python train.py --translate=0.06 --encoder_activation="swiglu" --fusion_encoder_bias="all" --fusion_encoder_parallel_block=false
Rows from block 3 of the image encoder of a small model that answers yes/no questions on an image's attributes, named by matrix and row number. Rows with one number within an expert belong to one neuron, the router's apart. Each number is 128 + 32 x the weight over its row's rms, rounded and kept within 0 to 255. All counts start at 0.
Before each expert's rows are labels from the 100 images, of 14848, where the router gives the expert most weight on average: "patch colour" is the nearest of a few named colours to the mean colour under the peak. Only what is clearly more common there than usual is listed. The data: photos with spoken descriptions (Open Images, Localized Narratives).
# router: router (encoder.blocks.3.mlp.router.weight, 8x128), inputs 64-127
# gate: expert gate (encoder.blocks.3.mlp.gate, 8x128x128), inputs 64-127
# up: expert up (encoder.blocks.3.mlp.up, 8x128x128), inputs 64-127
# down: expert down (encoder.blocks.3.mlp.down, 8x128x128, transposed), outputs 64-127

# expert 7
patch colour: grey
router.7 [ 70 143 152 107 171 107 107  80 168  98 183 104 105 167 139 120 155  92 152 118 127 169 144 111 177 125 111 142 147 128 112 202 148 130 126 167  95 189  89 112 124 139 106 125 102 105  95  85  78 123 102 148 195 164 122 122 145 138 175 123  74 154 183 183]
gate.17 [168 131 116  58 152 170 181  85 142 153 122 134 124 178  83 127 170 158  79 124 157 137 133  99 143 109 127 125 170 160  79 140 104 149 125 127  93  89 156 153 111 132 163 135 168 140 124 144 110 131 139  79 131 113 137 146 131 116 132 145 175 146 111 100]
up.17 [140 140  88 139  80 129 162  84 145  84 117 137 117 166  92  66  91  79 117 108 165  67  68 113 188  67  79 138 105 157 120 136 149  91 122 141 111 100 134 123 113  57 151 132 191 179 149 134 103 136 194  99 134 115 196 143 112 132 113 179  69 123  88  91]
down.17 [110  43 172  64 153 130 113 164 188 139  99 178  58  85  99 170 138  86  94 104  99 129 160 115 109 151 136 143 184 123 158 155 123 146 165 125 137  99 106 105 142 115 113  79  89 164 148 114 119 109 147 160 162 172 141 185 141 166 158 131 136  89 111 105]
gate.18 [ 57 180 104  84 172 132 156 109  87 161 133 153 132 191  90 125 112 125  91 161 126 126 171 125 179 114 184 139 120 130 140 177 129 147 137 155 183 133 149 125 168 136 118  97  69  91 120 114 143 104 113 144 146  87 110 137 127 148 177 150  69  93  72 122]
up.18 [166  30 153 108 134 127 130  61 155 157  87  79 104 101  51 134  95 163 122 115 121 154 144 105 121 183 133 160 136 150 101 154 106 127 170 214 160 104 103 111 151 143 152 132  98 108 143  92 132 168 132 123 168 109 148 136 119 188 161  78 184  90 147 128]
down.18 [116 142 140 107 122 141 122 124 146 112  89 169 115  82 171 162 129 119 118 166 122 133 100 159  43 114  76 130  96 111 158 121 162 137  83 172 176 108  83  79 150 133 108 170 119 111 121 163 136 139 103 108 105  92 104 187 131 149 117 100 117 151 161 160]
gate.19 [164 179 133 120 121 159  98 101 142 106 174 169 136  81 132  78 126  67 146 156  91  75  37 114 119 131 118 127 117 161 141 143 155 111 170 137 157 117 125  62  94 131  74 139 188 159 135 139 127 108 101 122 132 151 143 107 112 101 142 147 113 169 130 180]
up.19 [ 98 170 166  32 159 141 173  72  87  94 124  92  62 171 109 178 117 181 124 155 141  81 145 150 140 139 156 123 174 128 107 125 123  95  95 129 114 143 121 147 179 153  72 133 101 129  63 134 149 109  92 141 118 190  69 132  70 159 136 149 101 130 130 102]
down.19 [ 95 111 120 114 111  94 120 131 104 132 181 109 190 137 162 105 171 144 103 140 147 143 123 173 140 109 191 144  93 151 157 190  52 122 167 146 118  76 121 132 131 168 145 163 149 196 114 142 137  39 129 135 169 143 123 174  70 129 146 141 144  59  57 218]
gate.20 [134  53 143 170 132 110 171  92  79 151 154 149 159 118 111 103 148 102  98  20 169 168 126 135 129 152 191  90 125 139 118 128 108 117 145  59  95 182 128 148 143 140 112 102 132 127 136 137 118  95 119 135  94 148 162 122 113  81 160  53 131 104 143 109]
up.20 [111 156 107 128 141 136 122 158  77 174 123 150 122 134  96  92  79 146 175 125 136 120 160 115  98  73 142 134 120  81 155 124 148 121 112 120 157 121 126 120 178 101 113 122 159  70 186 124 122 177 111 120 105  78 157 150 127  35 153 147  35 144 113 138]
down.20 [ 96 113  92 113  96 106 138 119 182  61 128 155 126  97  69 177 111 100 111 129 126 141 136 169  65 130  89  81  87  93 128 102 176 156  93 130 157  54 113 155  79 136 162 150  78 116 139 161 119 150  94  98 156 160 113 142  94 163 106 140  99 181 167 129]
gate.21 [123 135 142 104 166  97 117 122  97 108 173  83 141 124 103 124  47 135 141 141 144 183 221 145 165 109 125 188 163 147 139 148 160 101  67  93 106 127 107  89 160 150 158  90 130  93 108  64 107 116 160 149 132 111 118 157 153 108 225 135 147 128 128 114]
up.21 [129 109 147 148  69 147 187 139 137 124  74 183 122  82 170 119 190 147  99  74 137 100  92 155 135 170 104 142  98 104 130  80 101 193 205 158 152 176 125 183  72  84 140 160 155 172 159 195 158 161 131  93 117 110 163 121 119 169  59  93 109 165 116 125]
down.21 [118 127  97 157  86 143 147 157 112 100 104  91 108 162 103 180  78  94 113  97  95 109 110 116 101 100 111  83  58 161  96 119 157 149 115 152  91  64 135 142 154  74  87 154 144 140 163 141 185 168 105  73 118 143 143 197 177  80 101  98 173  91 160 157]
gate.22 [157 153  84  89 144 180 158 147  83 204 129  76 114 168  94 143 135  94 113 115 175 125 138 129 108 116 142 133 162  83 124  95 240  75 124 157  68 103 113 124 145 114 122 128 106 113 159 160 157 125 138 156 111 164 162 131 157  49 114  99 131 108 163 137]
up.22 [124 108 125  80 131 171 115 147 123 147 102 115 106 143 157 199 154 162 100 229 110 139 100 119  49 132 115 157 117 169 119 153 119 132 164 111 126  97  64  89 169 124 142 116  90 127 134  76  67 127 141 155 128 137  92  69 176  86 133 126 178  95 130 129]
down.22 [113 127  57 122 154 125 154 120 119 132 102 130 146 132 109 156 139 149 114 131 156 159 142 134 139 135 165 185 133 136 188 107 127  77 132 124 107 139 144 158 138 111 207 132 120  95  62 165  72 103 196 132  74 124 109 104 105 143 165 133  95 162 116  64]
gate.23 [134 103 194 106 129 135 137 135 138  99 108 161  79 108 136 141  99 109 123 106 104  93 140  95 152 182 123  71 147 122 112 133  79  95 107 182 169 161 119  94 120 154 152  96 137 103 128  88 137 212 115  98 142 118  95 161 127 180 165 103 195 134 127 142]
up.23 [115 106 151 106 114  94 120 147 166 177 153 103 191 120 105  78  32  92 142 111 161 104 166 139 124 126 154  89  84 103 161 140  67 169 172 129  92 101  77 108 166 117 132 111 128 148 169 148 179  84 137 131 157 109 145 109 127 120 155 162 177  69 105 118]
down.23 [133 155 129 169 106  93 139 114 104 122 114 114 101 202 182 117 228 132 150 161  88 152  95 158 135 134 122 121 158 135 141 195 125 115  91 126 174  92  59 120 139 114 161 108  85 103 141 127  97 143 173 176 143 106 101 183 142 149 156 104 151  99  84 138]
gate.24 [149 102 173 135 141 111 135 100 129 136  97 177 183 145 129 143 143 169 148 183 181 148 181 169 141 106 103 141 144 122 164 133 110 119 150 155 159 135 182 197 125 187 143 124 165  78 193  89  95 132 164 175 130 117 140 121 103  76 177 142 173  80 143 164]
up.24 [141  95  82  81 188 147  74 144 119 129  77 152 173  79 175  72 108 139  77 138 129 129  87  80 151 158 107  96 132 142 121 143  98 156  28  90  91  93  81 119 133  86 171 153 140 130 124 149 127 117 150 100  47 131  61 183 104 184 160 117 162 133 120 113]
down.24 [106 117 109 172  58 100 131  99 140 141 103  64 122 121 110 140 107 104 138 119 108 160 150 152  77  99 177  66  62 156 105 156 167 179 179 129 114 121 170  89 151  52 147 172 121  68 120 104  80 148  80 138 155 140 119 133 154 130 137  62 119  94 165  79]

# expert 3
patch colour: cyan
router.3 [156 165 141  91 141 156 166 106  77 142 178  86 134  52  99 139 164 165 178 103 135 107 139 125 146  78 152 143 135  69  25 159 135 101 168 157 124 145 104 150 128 100 109 167 180 120 151 198 122 125 164 186 114 162 136 108  96 141 149 105 103 184 145 105]
gate.17 [141 174 110 139 114 118 161 169 182 107  95  87 139 159  68 137 129 167 113 146 161 131 167 149  86 117 126  84 107 102 130  62 193 100 164 102 155 126 135 177 112 119  74  68 191 172 112 139 153 159 173 123 125  95 157 144  61  84  98 110  97 165 166 196]
up.17 [153 155 149 144 114 137 166 114 131 158 162  73 149 141  83 131 134 195 122 136 109 106 128 136  74  83 168 162 118 105 153  63 195 140  90  59 156 105 109 129 153 131 134 126 123 151 154 103 167  77 103 148 159 148 142  95  46 102 105  80  66 194 189 158]
down.17 [112 158 145 166  77 155 100 128 162 105 161 139 123  69 122 103 117  63 158 135  86 101 120 104  80 136 124 100 100 187  79  71 169 201 120 148 169 107 125 130 103 134 134 139 150 150 109 194 158 105 115 139  86 120 158 105 159 122 135 107 111  75 153 120]
gate.18 [132 153  82  93 162 134  60 171 133 155  97 163 104 139 178 162 140 124 108 121 142 100  84 134 107 137 130 163 183 133 162 107 126  89  88 127 153 123 134 163  98 153 179 133 159 128 120 203 111 199 162 155 108 145 131 165 152 114 117 145  93 165 138 121]
up.18 [105 139 154  69 142 112 177 106 133  99 122 155 144 173 113 100 120 192 103 120 197 153 182  89 146 161 113 166 128 133 120 137 185 118 104 111  86 120 107 131 201 108 112  94 142 151  79 111 171 116 131 102 105  98  80 107 142 155 114 137  79 144  81 180]
down.18 [118 128 147 142  94 127  94 109 112 180 118  91 111 167  67 105 168 182 158 138 146 152 156 179 187  94  52 146 139 146 127 121  97  93 138 118 110 106 128 105 177 159 176 151 104  94 146 123 118 114 101 151 173  98 145 121 131 122 211 154 184  85  75 179]
gate.19 [ 99 104 126 103 129 154 159 166 189 163  86  93  81 112 124 198 118 123 146 133 157 132 110 157 146 104 162  74 163 115 164 114 114 105 173  87 109 124 128 134  98 196 133 131  86 175 186 184  92 133 167  94 139 140 114 163 161  72 134 122 182  82 172 159]
up.19 [184 147 136 165 146 147 120 129  95 124 163 173 124  90 213 133 117 152 218 111  76 122  90 100 108 137 146 118 165 138 102 140 117 141 105 134 130 199 114 103 139 139  90 179 183  91 108  96 171 104  66 134 144 149 112 152  94 135  78 126  91 146 157 139]
down.19 [191 138 142 119 139 133  82 126 126 174 115 153  82 171 113 115 114 187  84 182 141 105  96 107  59 105 163 155 152 136 159  99 103 104 100 124 113 129 160  96  83 108 146 117 111 134 134 109 115  92  53 193 152 105 127 113  62 140  77 209 141 126 156  97]
gate.20 [ 99 144 129  97 211 129 154 145 126  98  73 125 125 196 136 157 119 178 104 135 138 117 146 124 175 108 126 164  71  89 132 116 142 164 111 103 185 125 127 131 180 111 127 122 124  54 131 111 163 123  97  64 142 170 119 104 142 129 130 103  89 166 112  60]
up.20 [122 139  51 156 109 154 175 180 160 158  94 139 187 150 153  99  43 154 153 110 125 188 127 144 101 125 138 144 160  84 133 132 175 114 172 169 124 115 148 180 106  89  84 158 108 115 172 160 118 153 113 153 101 117 103 127 189 160 101  77 104 178 227 122]
down.20 [153 147 136  78 102  81  61 104 117 125 112 141 113  85 142 125 114 133 157 125 188 169  81 159 154 116 136 171  93 141 138 138 189 143 100 111 152 132 121 139  67 107 136 160 172 156 119 135 128  74 133 123  80 129 146 124  92 120  82 179  85  97 126 138]
gate.21 [ 87 130 129 123 143 159 217 131 141 112 191 122 114 114 125 142 160  96 131  95 109 133 160  85 121 163 159 115 173 168  87 109 125 104 144 132  64 101 160 129 184 176 182  94  93 144 145 136 115 167 159 142 129 116 110 146 147  87 105  84 146  81 156 109]
up.21 [133  90 109  84 163 188 149 135 176 127 110 143 141 109  92 118 146 113 197 160 188  80 134 160 157 145  91 137 168 137 136  71 125 147 133 130  98 117 134 167  89 107  60 173 150 125 126 127 143 157 172  57 109 101 107 107  89 138 137 140 123 171 110 143]
down.21 [172 185 148 123 133  78  89 153 106 105  77 130 163  82 131 154  99 100 136 147  69 115 139 182 197 125 156 130 123 117 104 113 114 129 187 157 128 143 142 140 139 111 135 164 139 141 185 167 181 119  79 170 118 122 144 132 130 158 134  92 183 154 120 164]
gate.22 [132 150  87 136 104 151 145 166 135 178 160 102 192  77  91 149  84 140  70 118 134 145 123 137 125  51 110 118 122 123  89 133 181 101 144 140  84  60 138 143 110 147  82  70 140 109 109 152 112  82 124 133 146 107 115 116 144  83  73 117  98 143 157 128]
up.22 [133 137 140 118 122 124 124 121 174 137  92 128 125 100 133 126 151  64  84  51 111  81 114 145 117 123 116 124 140  95 122 176  97 138 156 145  73 137 157 147  62  85 102  73 144 142 127 162 139 128 158 160 151  79 112 173 191 154 189  93 194 121 117 159]
down.22 [110  59 186 135 109 101 120 130 120  99 126 158 133 151 135  96 163 172 130 119 107  87 148  97 101 140 160  98 176 135 134 146 123 121 119  29 110 157 116  49 114  98 164  88 201 135 150 146 158 144 127 193 156 114 144 111 164 161  81 119 126 140 166 117]
gate.23 [128 114 141 114 175 100  70  60 154  83  99 186 199 112 179 105 116 114 128 116 133 159 161 169 153 176 141 124 118 124 120 129 107 116 149 109  66  96  89 141 113 139 154  70 160 102 138 112 138 124 111  49  90 146 139 115 143 156 117 104 141  85 130 156]
up.23 [ 62 131 169 120 208 143 130  96 189  79 188 124 153 111  96 113 110 156 109 101  80 115 119 155 147 119 147 139  61 159  87 102 134 115 136  94 165 183 108 150 135 133 145  27 106 179 123 174  51 147 147  80 119 155 168 172 139 112 152 136 141  38 113 104]
down.23 [ 97 136  92 159  99 125  99 123 101 111 184  99 109 118 175 125 122 111 105 149  73  50  39 135 165 121 178 132 129 173  83 144 110 113  78 133 125  97 114 141 109 112 122 121 144 143 113 157 133 141 121  84 124 126 143 117 131  77  93 206  89  77 147 121]
gate.24 [132 123 145 156 168 105 149 139 112  99 117  93 191 150 132 132 126 189 172 124 131 144 214  81 158  84  34 131 106 177 150  99 111 118 118  90 142 136 124 141 196  79 156 129 171  87 132  86 149 165 124 123  90 136 129  88 134 173 130 169 112  95 105 101]
up.24 [150 133  39 142 144  86 109 192 108 199 101  78 175  87 103 142  73 151 102 114 125 150 145 102 119 105 200 117 123 105 103 138 134 143 185 116 114 114 165  94  52 128  90 131 130 147 159 128 131  74 111 161 136  84 144  99 190 167  97 172 118  81 113 150]
down.24 [117 140  40 132 170 163 157 109 168 149 141 115 150 154  70 148 143 127 167 139 163 128 104  96 175 155 119 163 145 135 120 169 116 164 143 127 182 110  77 146 118  97  97 138 122  67 110 136 135 114  95 149  92  43 184 119  57  90 129 155 129 103 104 129]

# expert 6
patch colour: brown
router.6 [107 139 169 160  89 118 180 103 138  80 129 105 115 107 142  81  55  77 192 105 122 107 140  81 141 137 131  91  89 162 154 181 142 115 153 143 164 125 167 137 112 116 111 122 124  88 148 117  83 152  69  82 150  79 144 148 139 152 142 178  93 100 117 129]
gate.0 [142  80 192 112 109 103  87 128 140  85  98  91 162 181 194 102 145 148 156 129 157 154 148 141 106 111 121 115 140 132 222 109 137 198 110 111  80 106  99 180 144 154 165 136 157 139 143 113 159 161 142  89 128 163 168 126 125 113 117 152 127 149 113 149]
up.0 [109  92 122  91 138 167 102  81 126 126  97 150 179 139 153 159 104  95 116 125 148 123 161 103 121 175 168 141 103 113 153 124 109 110 202 164  92 134 145 103 188 186 143 159  80 123  90  92 139 135 122 139 113 212 129 140 106 182 106  75 144 119  60 173]
down.0 [ 69 110 185  90 132 110 130 108 144 159 167 133 123 134 115 117  81 127 172 153 151 148 108 123 194  80 156 114 137 103 155 139 107  86 105 183 155 135  93 142  97 148 155  94 125  53 126 125 138 141  40 123  57 129 192  81 126  96 152 126 127 131 108 150]
gate.1 [ 95 199  92 113 191 132  88 118 118 172 144 116  84 121 136 199 106 128 115 136 104 170 126 108  84 116 142 172 127 160 184 141  86 113 135 105 104 184 158 163 127 154 141 147 101 141 123  51  79 108 172 176 119  96 103 167 100 157 154 118 173 123 115 113]
up.1 [100 127  99  86 121 153 167 127 132 164 156 126 165 151 100 114 124 107 149  91 142 153 109 140  99 124 196 117 124 115  73 121 135  66 212 196  65 127 102 136 144 108  74 132 123 117  98 106 134 162 132  62 115 106 148  76 100 119 106 108 131  92 119  93]
down.1 [151 137 143 113  66 177  84 124 108 126 102 142  95 138  77  91 167  97  95 189 103 117 185  73 125 106 133 105 116 125 123 124 120 104 121 191 165 127  90 105 118 110  96 134 154  96 153  65 171 111 109 120 150 146 106 177 109 117 137 144 127 160 209 100]
gate.2 [162 127 157 110 110 138  70 114 109 126 125 149 155 151 152 182  82 172 114 103 134 123 170 141 141 141  94 154  71 137 106  80 133  99 127 143 126 126 177  67 134  79 146 147 183 191 129 195 173 140 179 125 162 147 123 107 150 137 126 100 185 163 121 164]
up.2 [123  83 170 129 103 156 162 119  74 132 152 152 103 107 110 114 136 188 164 168 120 127  64 192 108 107 146 182 116 180 104 137 104 123 127  84  97 125  98 122 130 118 166 113 120  95 115 115 106  28 137 185 108 100 181 129  59 132 140  85 126 161 132 134]
down.2 [195 164 113 158 132 137  80  71 133 126 113 118 154 151 127 151 100  82 169 110  83 129 130 117  38 184  66 112 154 139  94 176 170  71 137 181 127 135 150 127 108 116 117 172 151 125 160 116 209 105 119 116 119 107 137 120 188 164 112 139 161 106 130 101]
gate.3 [129 199  80 100  95 121 105 161 110 126 111 160 111 157 130 152 138 178 129 184 171 102  97 112 148 141  96 121 162 135 142  96 161 142 124 123  84  70 150  99 119  89 117  59 111 118 157 166 112 157 150 142 132 113 103 187 137 120 144 147 134 115  76 137]
up.3 [132 145 171  90 144 141  97 163  58 158 143 155 144 121 126 152 132 135 131 165 124 111 156 132 190 102  96 109 190  98 176 111 165 141 133 101 130 138 183  83 127  68  77 116  67 152 157 133 128 155 111 106 158  72 127 102  92 135 123 163 136 123 164 150]
down.3 [165 182 189 108 161 136 160 100 117  85 144 199 125 104 144 110 150 121 120  95 168 119 125  95 115 154 179 168 148 109  80 154 123  91 186 119 187 133 123 143 138 124 132 155 155 108 111 112 144 107 136 139 155 145 122 195  84 203 134 135 150 118 139 158]
gate.4 [111 146 158  95  95  84 119 112 125 116 113 139 125  74 104 145  90 103 126 123 104 136 217  92 168 150 162 134 144 101  71  78 166  79 135 145 179 137  79 175 124  91 132 153 110  98 129 138 169 118  95 137 177 153 150 134 131 144 152 136 110 114 142 108]
up.4 [112 105 117 115 167 121 144 113 139 169 147 117 138 122 126 143 134 105  84  87  34 133 139 180 178 109  82 118 132 146 141 110 127 141 108 150 132 112 129  89 109 122 126 121 115 156 108 115  81 174 145  67 106 126  91 191 187 103 101 123 126 122  74  92]
down.4 [143 159  93 102 130 181 171 109 158 173 136  84 150 122 135 190  94 104 137  89 105  52  71 145  68  95 136 138  95 155 149  28 157  95 153 130 104 145 127 112 139  78 141 143 147 105 150 135 148 106  96  78 145 153 115 138 100 146 113 176  96 104 137  82]
gate.5 [195 129 179 143 130 119 110 147  90 184  88  98 123 124 130 171  74  57 132 175 120 198 129  70 120 189  67 154 187  96 146 121 116  62 123 127 136 161 130 120  98 140 109 133 141 134 131 129 105 131 109 152 147 170  64 134 135 147 134 127 122 137 182 132]
up.5 [178 124 110 108 108  83  72 132 137 216 112 115  89 130 108  96 130 124 134 178 129 124  71 126 121  86  79 101 167 149 174 119  71 122 142 108 122 123 131  97 147 144 161 113 144 133 164 130  92  99 162 139 127 111 141 108 114 141 117 128 192 139 120 125]
down.5 [145 100 119  77 132 133 138 103  83 162  84 139  43 139 150 140 174 130 159 115 114 127  92 118 198 175 161 134 134  90 128  92 122 115 141 134  70 149 229  92 125 157 198 121 103  95 110 132 130 113 141 106  72 125 150  97  90 114 164  89 154  76 118 117]
gate.6 [164 137 104 119 175 129 133 122 167 109 168 133 200 156 136  93 104 127  97  86  97 104 170  92 107 111 119 118  97 130  84 129 158 130 116  90 118 124  97 136 182 165 153  83 169 132 166 120 154 128 112  57 172 126 116 155 139 112 112 109  96  93 150 107]
up.6 [182 117 101  96 165 167 127  75  85 147 139 140 195 120 114 165  94  93 149 106 154 124 142 115  55 161 137 184 133 113 163 118 170 102 152 153 160 132  87 118  93 120 162 135 148 126  81  84 138 104 137  64 151  83 137 101 140 167 164 149 137 109 134 147]
down.6 [163 102  82  84 128 145 122 107 195 145 137 107 167 132  67 172 114 117 158  92 121 178 118 120  99 136 142 110 106 179 162  43 124 129 159 144 181 126 174 165 133  91 116 108 200 118 179 161 153 166 101  68 153 131 124 129 110 141 161 117 136 124  87 169]
gate.7 [ 62  80 154  72 121 150 128  97 150  92 163 160  82 138  66 114  71 122 107 151 166 117 125 128 146 159 125 151 175 205 136 159 120 105 121 127  84 114 120 136 124 184 143 148  81 182  89 136  87 212 142 130 120 108 133  89 158 151 139 166 110  87  94 109]
up.7 [100 197 117 116 174 108  97 163 109  75 146 135 117 150  97  72 160 132 121 136 129 105 131 117 131 141 202 139 117 102 102 130 132 156  86 100 138  88 176 108 103 122 132  70 109 114 111 115 135  72 151 185  81 114 126 124 122 110 113 118  53 136  70  97]
down.7 [122  91 134 121 146  70  87 118 110  64 194 158 134 143 154 102 122  92 136 108 141 125 124 145 152 198  85 121  86 178 116  80 115 141 196 121 132 135 161 125 115 105 125 120 154 115 171 107 165 165  95 188 140  94 178 157 111 151 169 124 161  71  94 116]

# expert 1
patch colour: pink
router.1 [110 138 128  62  70 143  83  73  87 139 111 123 191 144 155 115 162 101 162 124 178 109 179 159 128 173 130  86 106  76 128 139 181 128 174 119 100  74 145 119 132 145  97  95 150 103 182 149 142  97 107 126 117  73 163 114 102  77 153 130 124 142  95 133]
gate.0 [ 76 119 136 190 111 125 106 128 130 159 156 112 179 127  94  68 105 153 116 189 149 174 120 147 109 113 148  85 164 162 129 159  60 162 197 150 133 116 109 110 130 130 100 107 101  99 113 124 126 185  92 145 166 145 173 102  59 163 150  88 124  86  81 114]
up.0 [177 106 125  56 158 119 127  79 115 176 152 131 159 122 169 130  95 128  82  89 148 109 142 197 148 155 183 161 156 139 101 139 139 158 142  95 104 126 178 195 109 124 130  99 102 101  89 166  92 109 166 118 137 131 106 177  72 158 183 108 167  85  78 119]
down.0 [ 89  96 139 128 179 142  93 156 135 134  97 165 114  80 222 151 137 151 200 171  93 172 132 114 158  97 169 107 154 169 149 179  83 111 141 134 141 121 153  86  82 171 137  93  74  88 127  93 120  71 143 144 150 131 103  60  71 135 124  83 148 174 132 187]
gate.1 [146  83 144  76 160 126 111  98 112 173  77 119 116 137 152 134 170 105 165 125 134 150 159 152  67 101 145 102 203 115 125 154 106 146 201 143  94  94 127 128  40 112 140 181 118 114 126 113 167 143 164 152 193 115 162 125 118 145 107  84 165 145 179 141]
up.1 [121 147 116 167  62 149 116 143 122  79 179  97 106  93 158 151  78 152 156 113 131  67 176 130 135 164 125 158 110 135  11 154 103 129 127 158 173 136 126 165 160 103  83 169 179 141 127 145 202 155 128 138 110 148 102 136 116  94 148 126 130  98  80 156]
down.1 [106 104 141 168  89 153 120 137  86 153 155 124 150 102 165 200 161 109 105 105 151 142 141 120  92  74 124 120 174 120 146 161 107 102 111 112 106 100 132 161 192 111 126 145 183 126 197 124 152 147 135 122 151 121 148 116 196 123 107 109 106  81 103 106]
gate.2 [112 188  95 155  94  62 113 201  94 107 136 130 201 116 134 132 142  71 146  75 176 121 138 124 115 115 116 141 131 102 113 108 160 160 101  88 102 152 139  85 136  69 146 102 164 117  68 174 139 137  82 193  99 126 174  82 145 121 140 134 136 117  85 134]
up.2 [112 112 112  92  97 210 150 126 130 161  71  98  90 130 124 134 130 159 101 133  96 186 115 126  96  97 181  64 115 119 189 198 115 133 143 110 172 101 106 130 126 118 155 172  83 173 130  96 100 155  63 105  96 119 157 130 120 156 124 117 102 130 230 137]
down.2 [110 163 140 140 100  88  89 175 147  96 148 112 123 121  59 162  78 155 168 110 179  98 134 171 182  76 151 183 103 127 109 142 179 140  91  94  83  96  62 158 121 115 109 108 135 144 139 189 129 154 138 127 162 107 121 170 115 114 117 183 100 117 142 108]
gate.3 [154  84 143 159 117 188 178 155 127 175 161  54 137 151 103 125 122 157 126 126  71 152  98 101  99 128 107 110 140 193 146 123 136 146 119  90  64 123 105 116 117 152 106  29 108 212 118 131 164 130  95 149 124 146 154  77 136 112 147  96 162 172 146 120]
up.3 [139 100  79 136  96  69 176 198  94 103 148 180  99 166 122  87 110 107  86 114 145 163 124 152  84 108 162  99 112  95 103 131 150 128 108 137 108  55 122 169 154 193 161 141 165 175 114 157 190 154 126 123 131 116 171 100 182  96 126 126  97 113 153 119]
down.3 [120 142 153 108 181 129 103  55  80 138 107 181 117 174 144 182 128 193 144 150 112 165 141  97 139 143 116 163 131 137 132 162 118  84 104 111 173 144 150 140 140 137 159 136 148 151  96 158 144 153 122 129  62 138 154 155 145 117 124 120 126 131 138 140]
gate.4 [138 181 102 161  98 131  80 105  89 179 111 101 169 157 134 143 155 195 137 148 124 152  52 161 143  63 131 144 103  98 119 103 140  87 108 118 126  53 132 152 129 112  86  78 177 124 121 123 106 126 152 177 141 150 134 127 127 115 157 114  78 110  74 121]
up.4 [196 120 169 145 149 147 109 139 165  98 113  85 128  70 168 121 189 120 141 140 146  94 177  67 166 137  88 136 163 128 208 124 102 137 165 128 146 137 150 121  97 154 100  84  81 136 151 145  94 133 126 150 120 123 138 131 117 153 206 102 201 159 122  80]
down.4 [105 117 127 119  95 114 104 154 184 127 141  99 136 100 120  77 110 145  97  97 129 118 172 121 149 128  92  99  98  99 128 134 151 166  81  82  69  79 108 110 123 106 101 177 100 131 153 119 145 108 112 126 109  96 108  73 190  99 132 167  88 146 116 118]
gate.5 [133 150 186 100 182  82 160 134 105 151 106 131 114 113 151 137 146 169 122 136 114 175 164  70  85 122 170  60 146  83 142  98  64 151 142 104 189 139 150  85 167 172 166 153 175 121 145 101 161 133 152  99 112 169 158 174 139 169  94 118 168 104 132 116]
up.5 [108  81 133 131 134 132 183 119 119 114 124 124 144 186 122 118  69 139 128 116 147 108 171 153 185 110  53 147 146 129 148 125 149 152 137 170 125 122 171 133 191  79 168 131 173 138 138 107 123  80 110 142 131 154 116 105 124 106 183 129 160  60 108 129]
down.5 [147 116 142 169 147  85 108 198  76 157 101 199 149 139 127 129  75  97 166 173 135 179 214 168  93 124 151  58 121 120 128 138 101  87 121 141  78 119 123 138 141 151 121 158 153 118 171 156  92 137 106 113 105 150 132 141 136  99 142 128 133 100 146 151]
gate.6 [117 122 132 104 170 101 150 111 130  87 130  62 189 127  93  69 124 166 125  99 178 119 152 116 150  75 135 139 140 141 145 202 119 139 117 166 102  85 159  96 126  89 124  67 167 117  81 155 127  72  75  70 176 102 129 114 130 146 173  90 117 130  93 138]
up.6 [177 167 161 117 126 142 131 129 116 114 139 109 188 177 132 126 120 164 127 172 114 137 135 139 127  89  70 132  92 119 130 101 105 126  97 150 100 105 115 161 185 133 112 129 150  65 134 129 145 115 142  96 151 185  86 154 102 143 108 124 154 121  78 121]
down.6 [155 146 147  70 114 110  83  88 163 103  92 130 147 117 108  93 101  73 115  84  93 114 144 124 106 177 133 148 139 108 124 149 169 164 131 200 157  36 138 135 139 140  70 114 136  97  86  69 167 205 149 178 171 113 105 176 117 157 121 108 100 146 169 121]
gate.7 [134 147 192 126  76 119 136 118 222 111  91 133 118 128 153 130 125  97 116 144 137  78 130 147 187 123  60 124 169 122 166  59 100 129 114 135 128 167 146  67  24 112  76  66 104 130 188 154 114 107 196  93 136 137  83 143 139 168 117 199 188 108 128 143]
up.7 [145 156 107 116 111 190 172 180 173  80 147 138  80  92  77 122 141 171 160 178  89 183  93 113 134 136 121 140 142 152 104 173 157  71  96 136 149 133  99  97 107 121 148 137 101  66  44  96 141  35  58 160 146 157 120 115 101 107 153 124 153 172 151 177]
down.7 [166 122 105 139 113 175 134 142 148 102 115 159 137  97 124 123 138 123  78 174  70 135  79 138  67 129 127  87  74 113 115 132 154 112 115 113 110  93 148  73 165 143 137 141 103 136 178  80 154 101 155 136 115 133  58 141 145 211 164 133 158 178 183 104]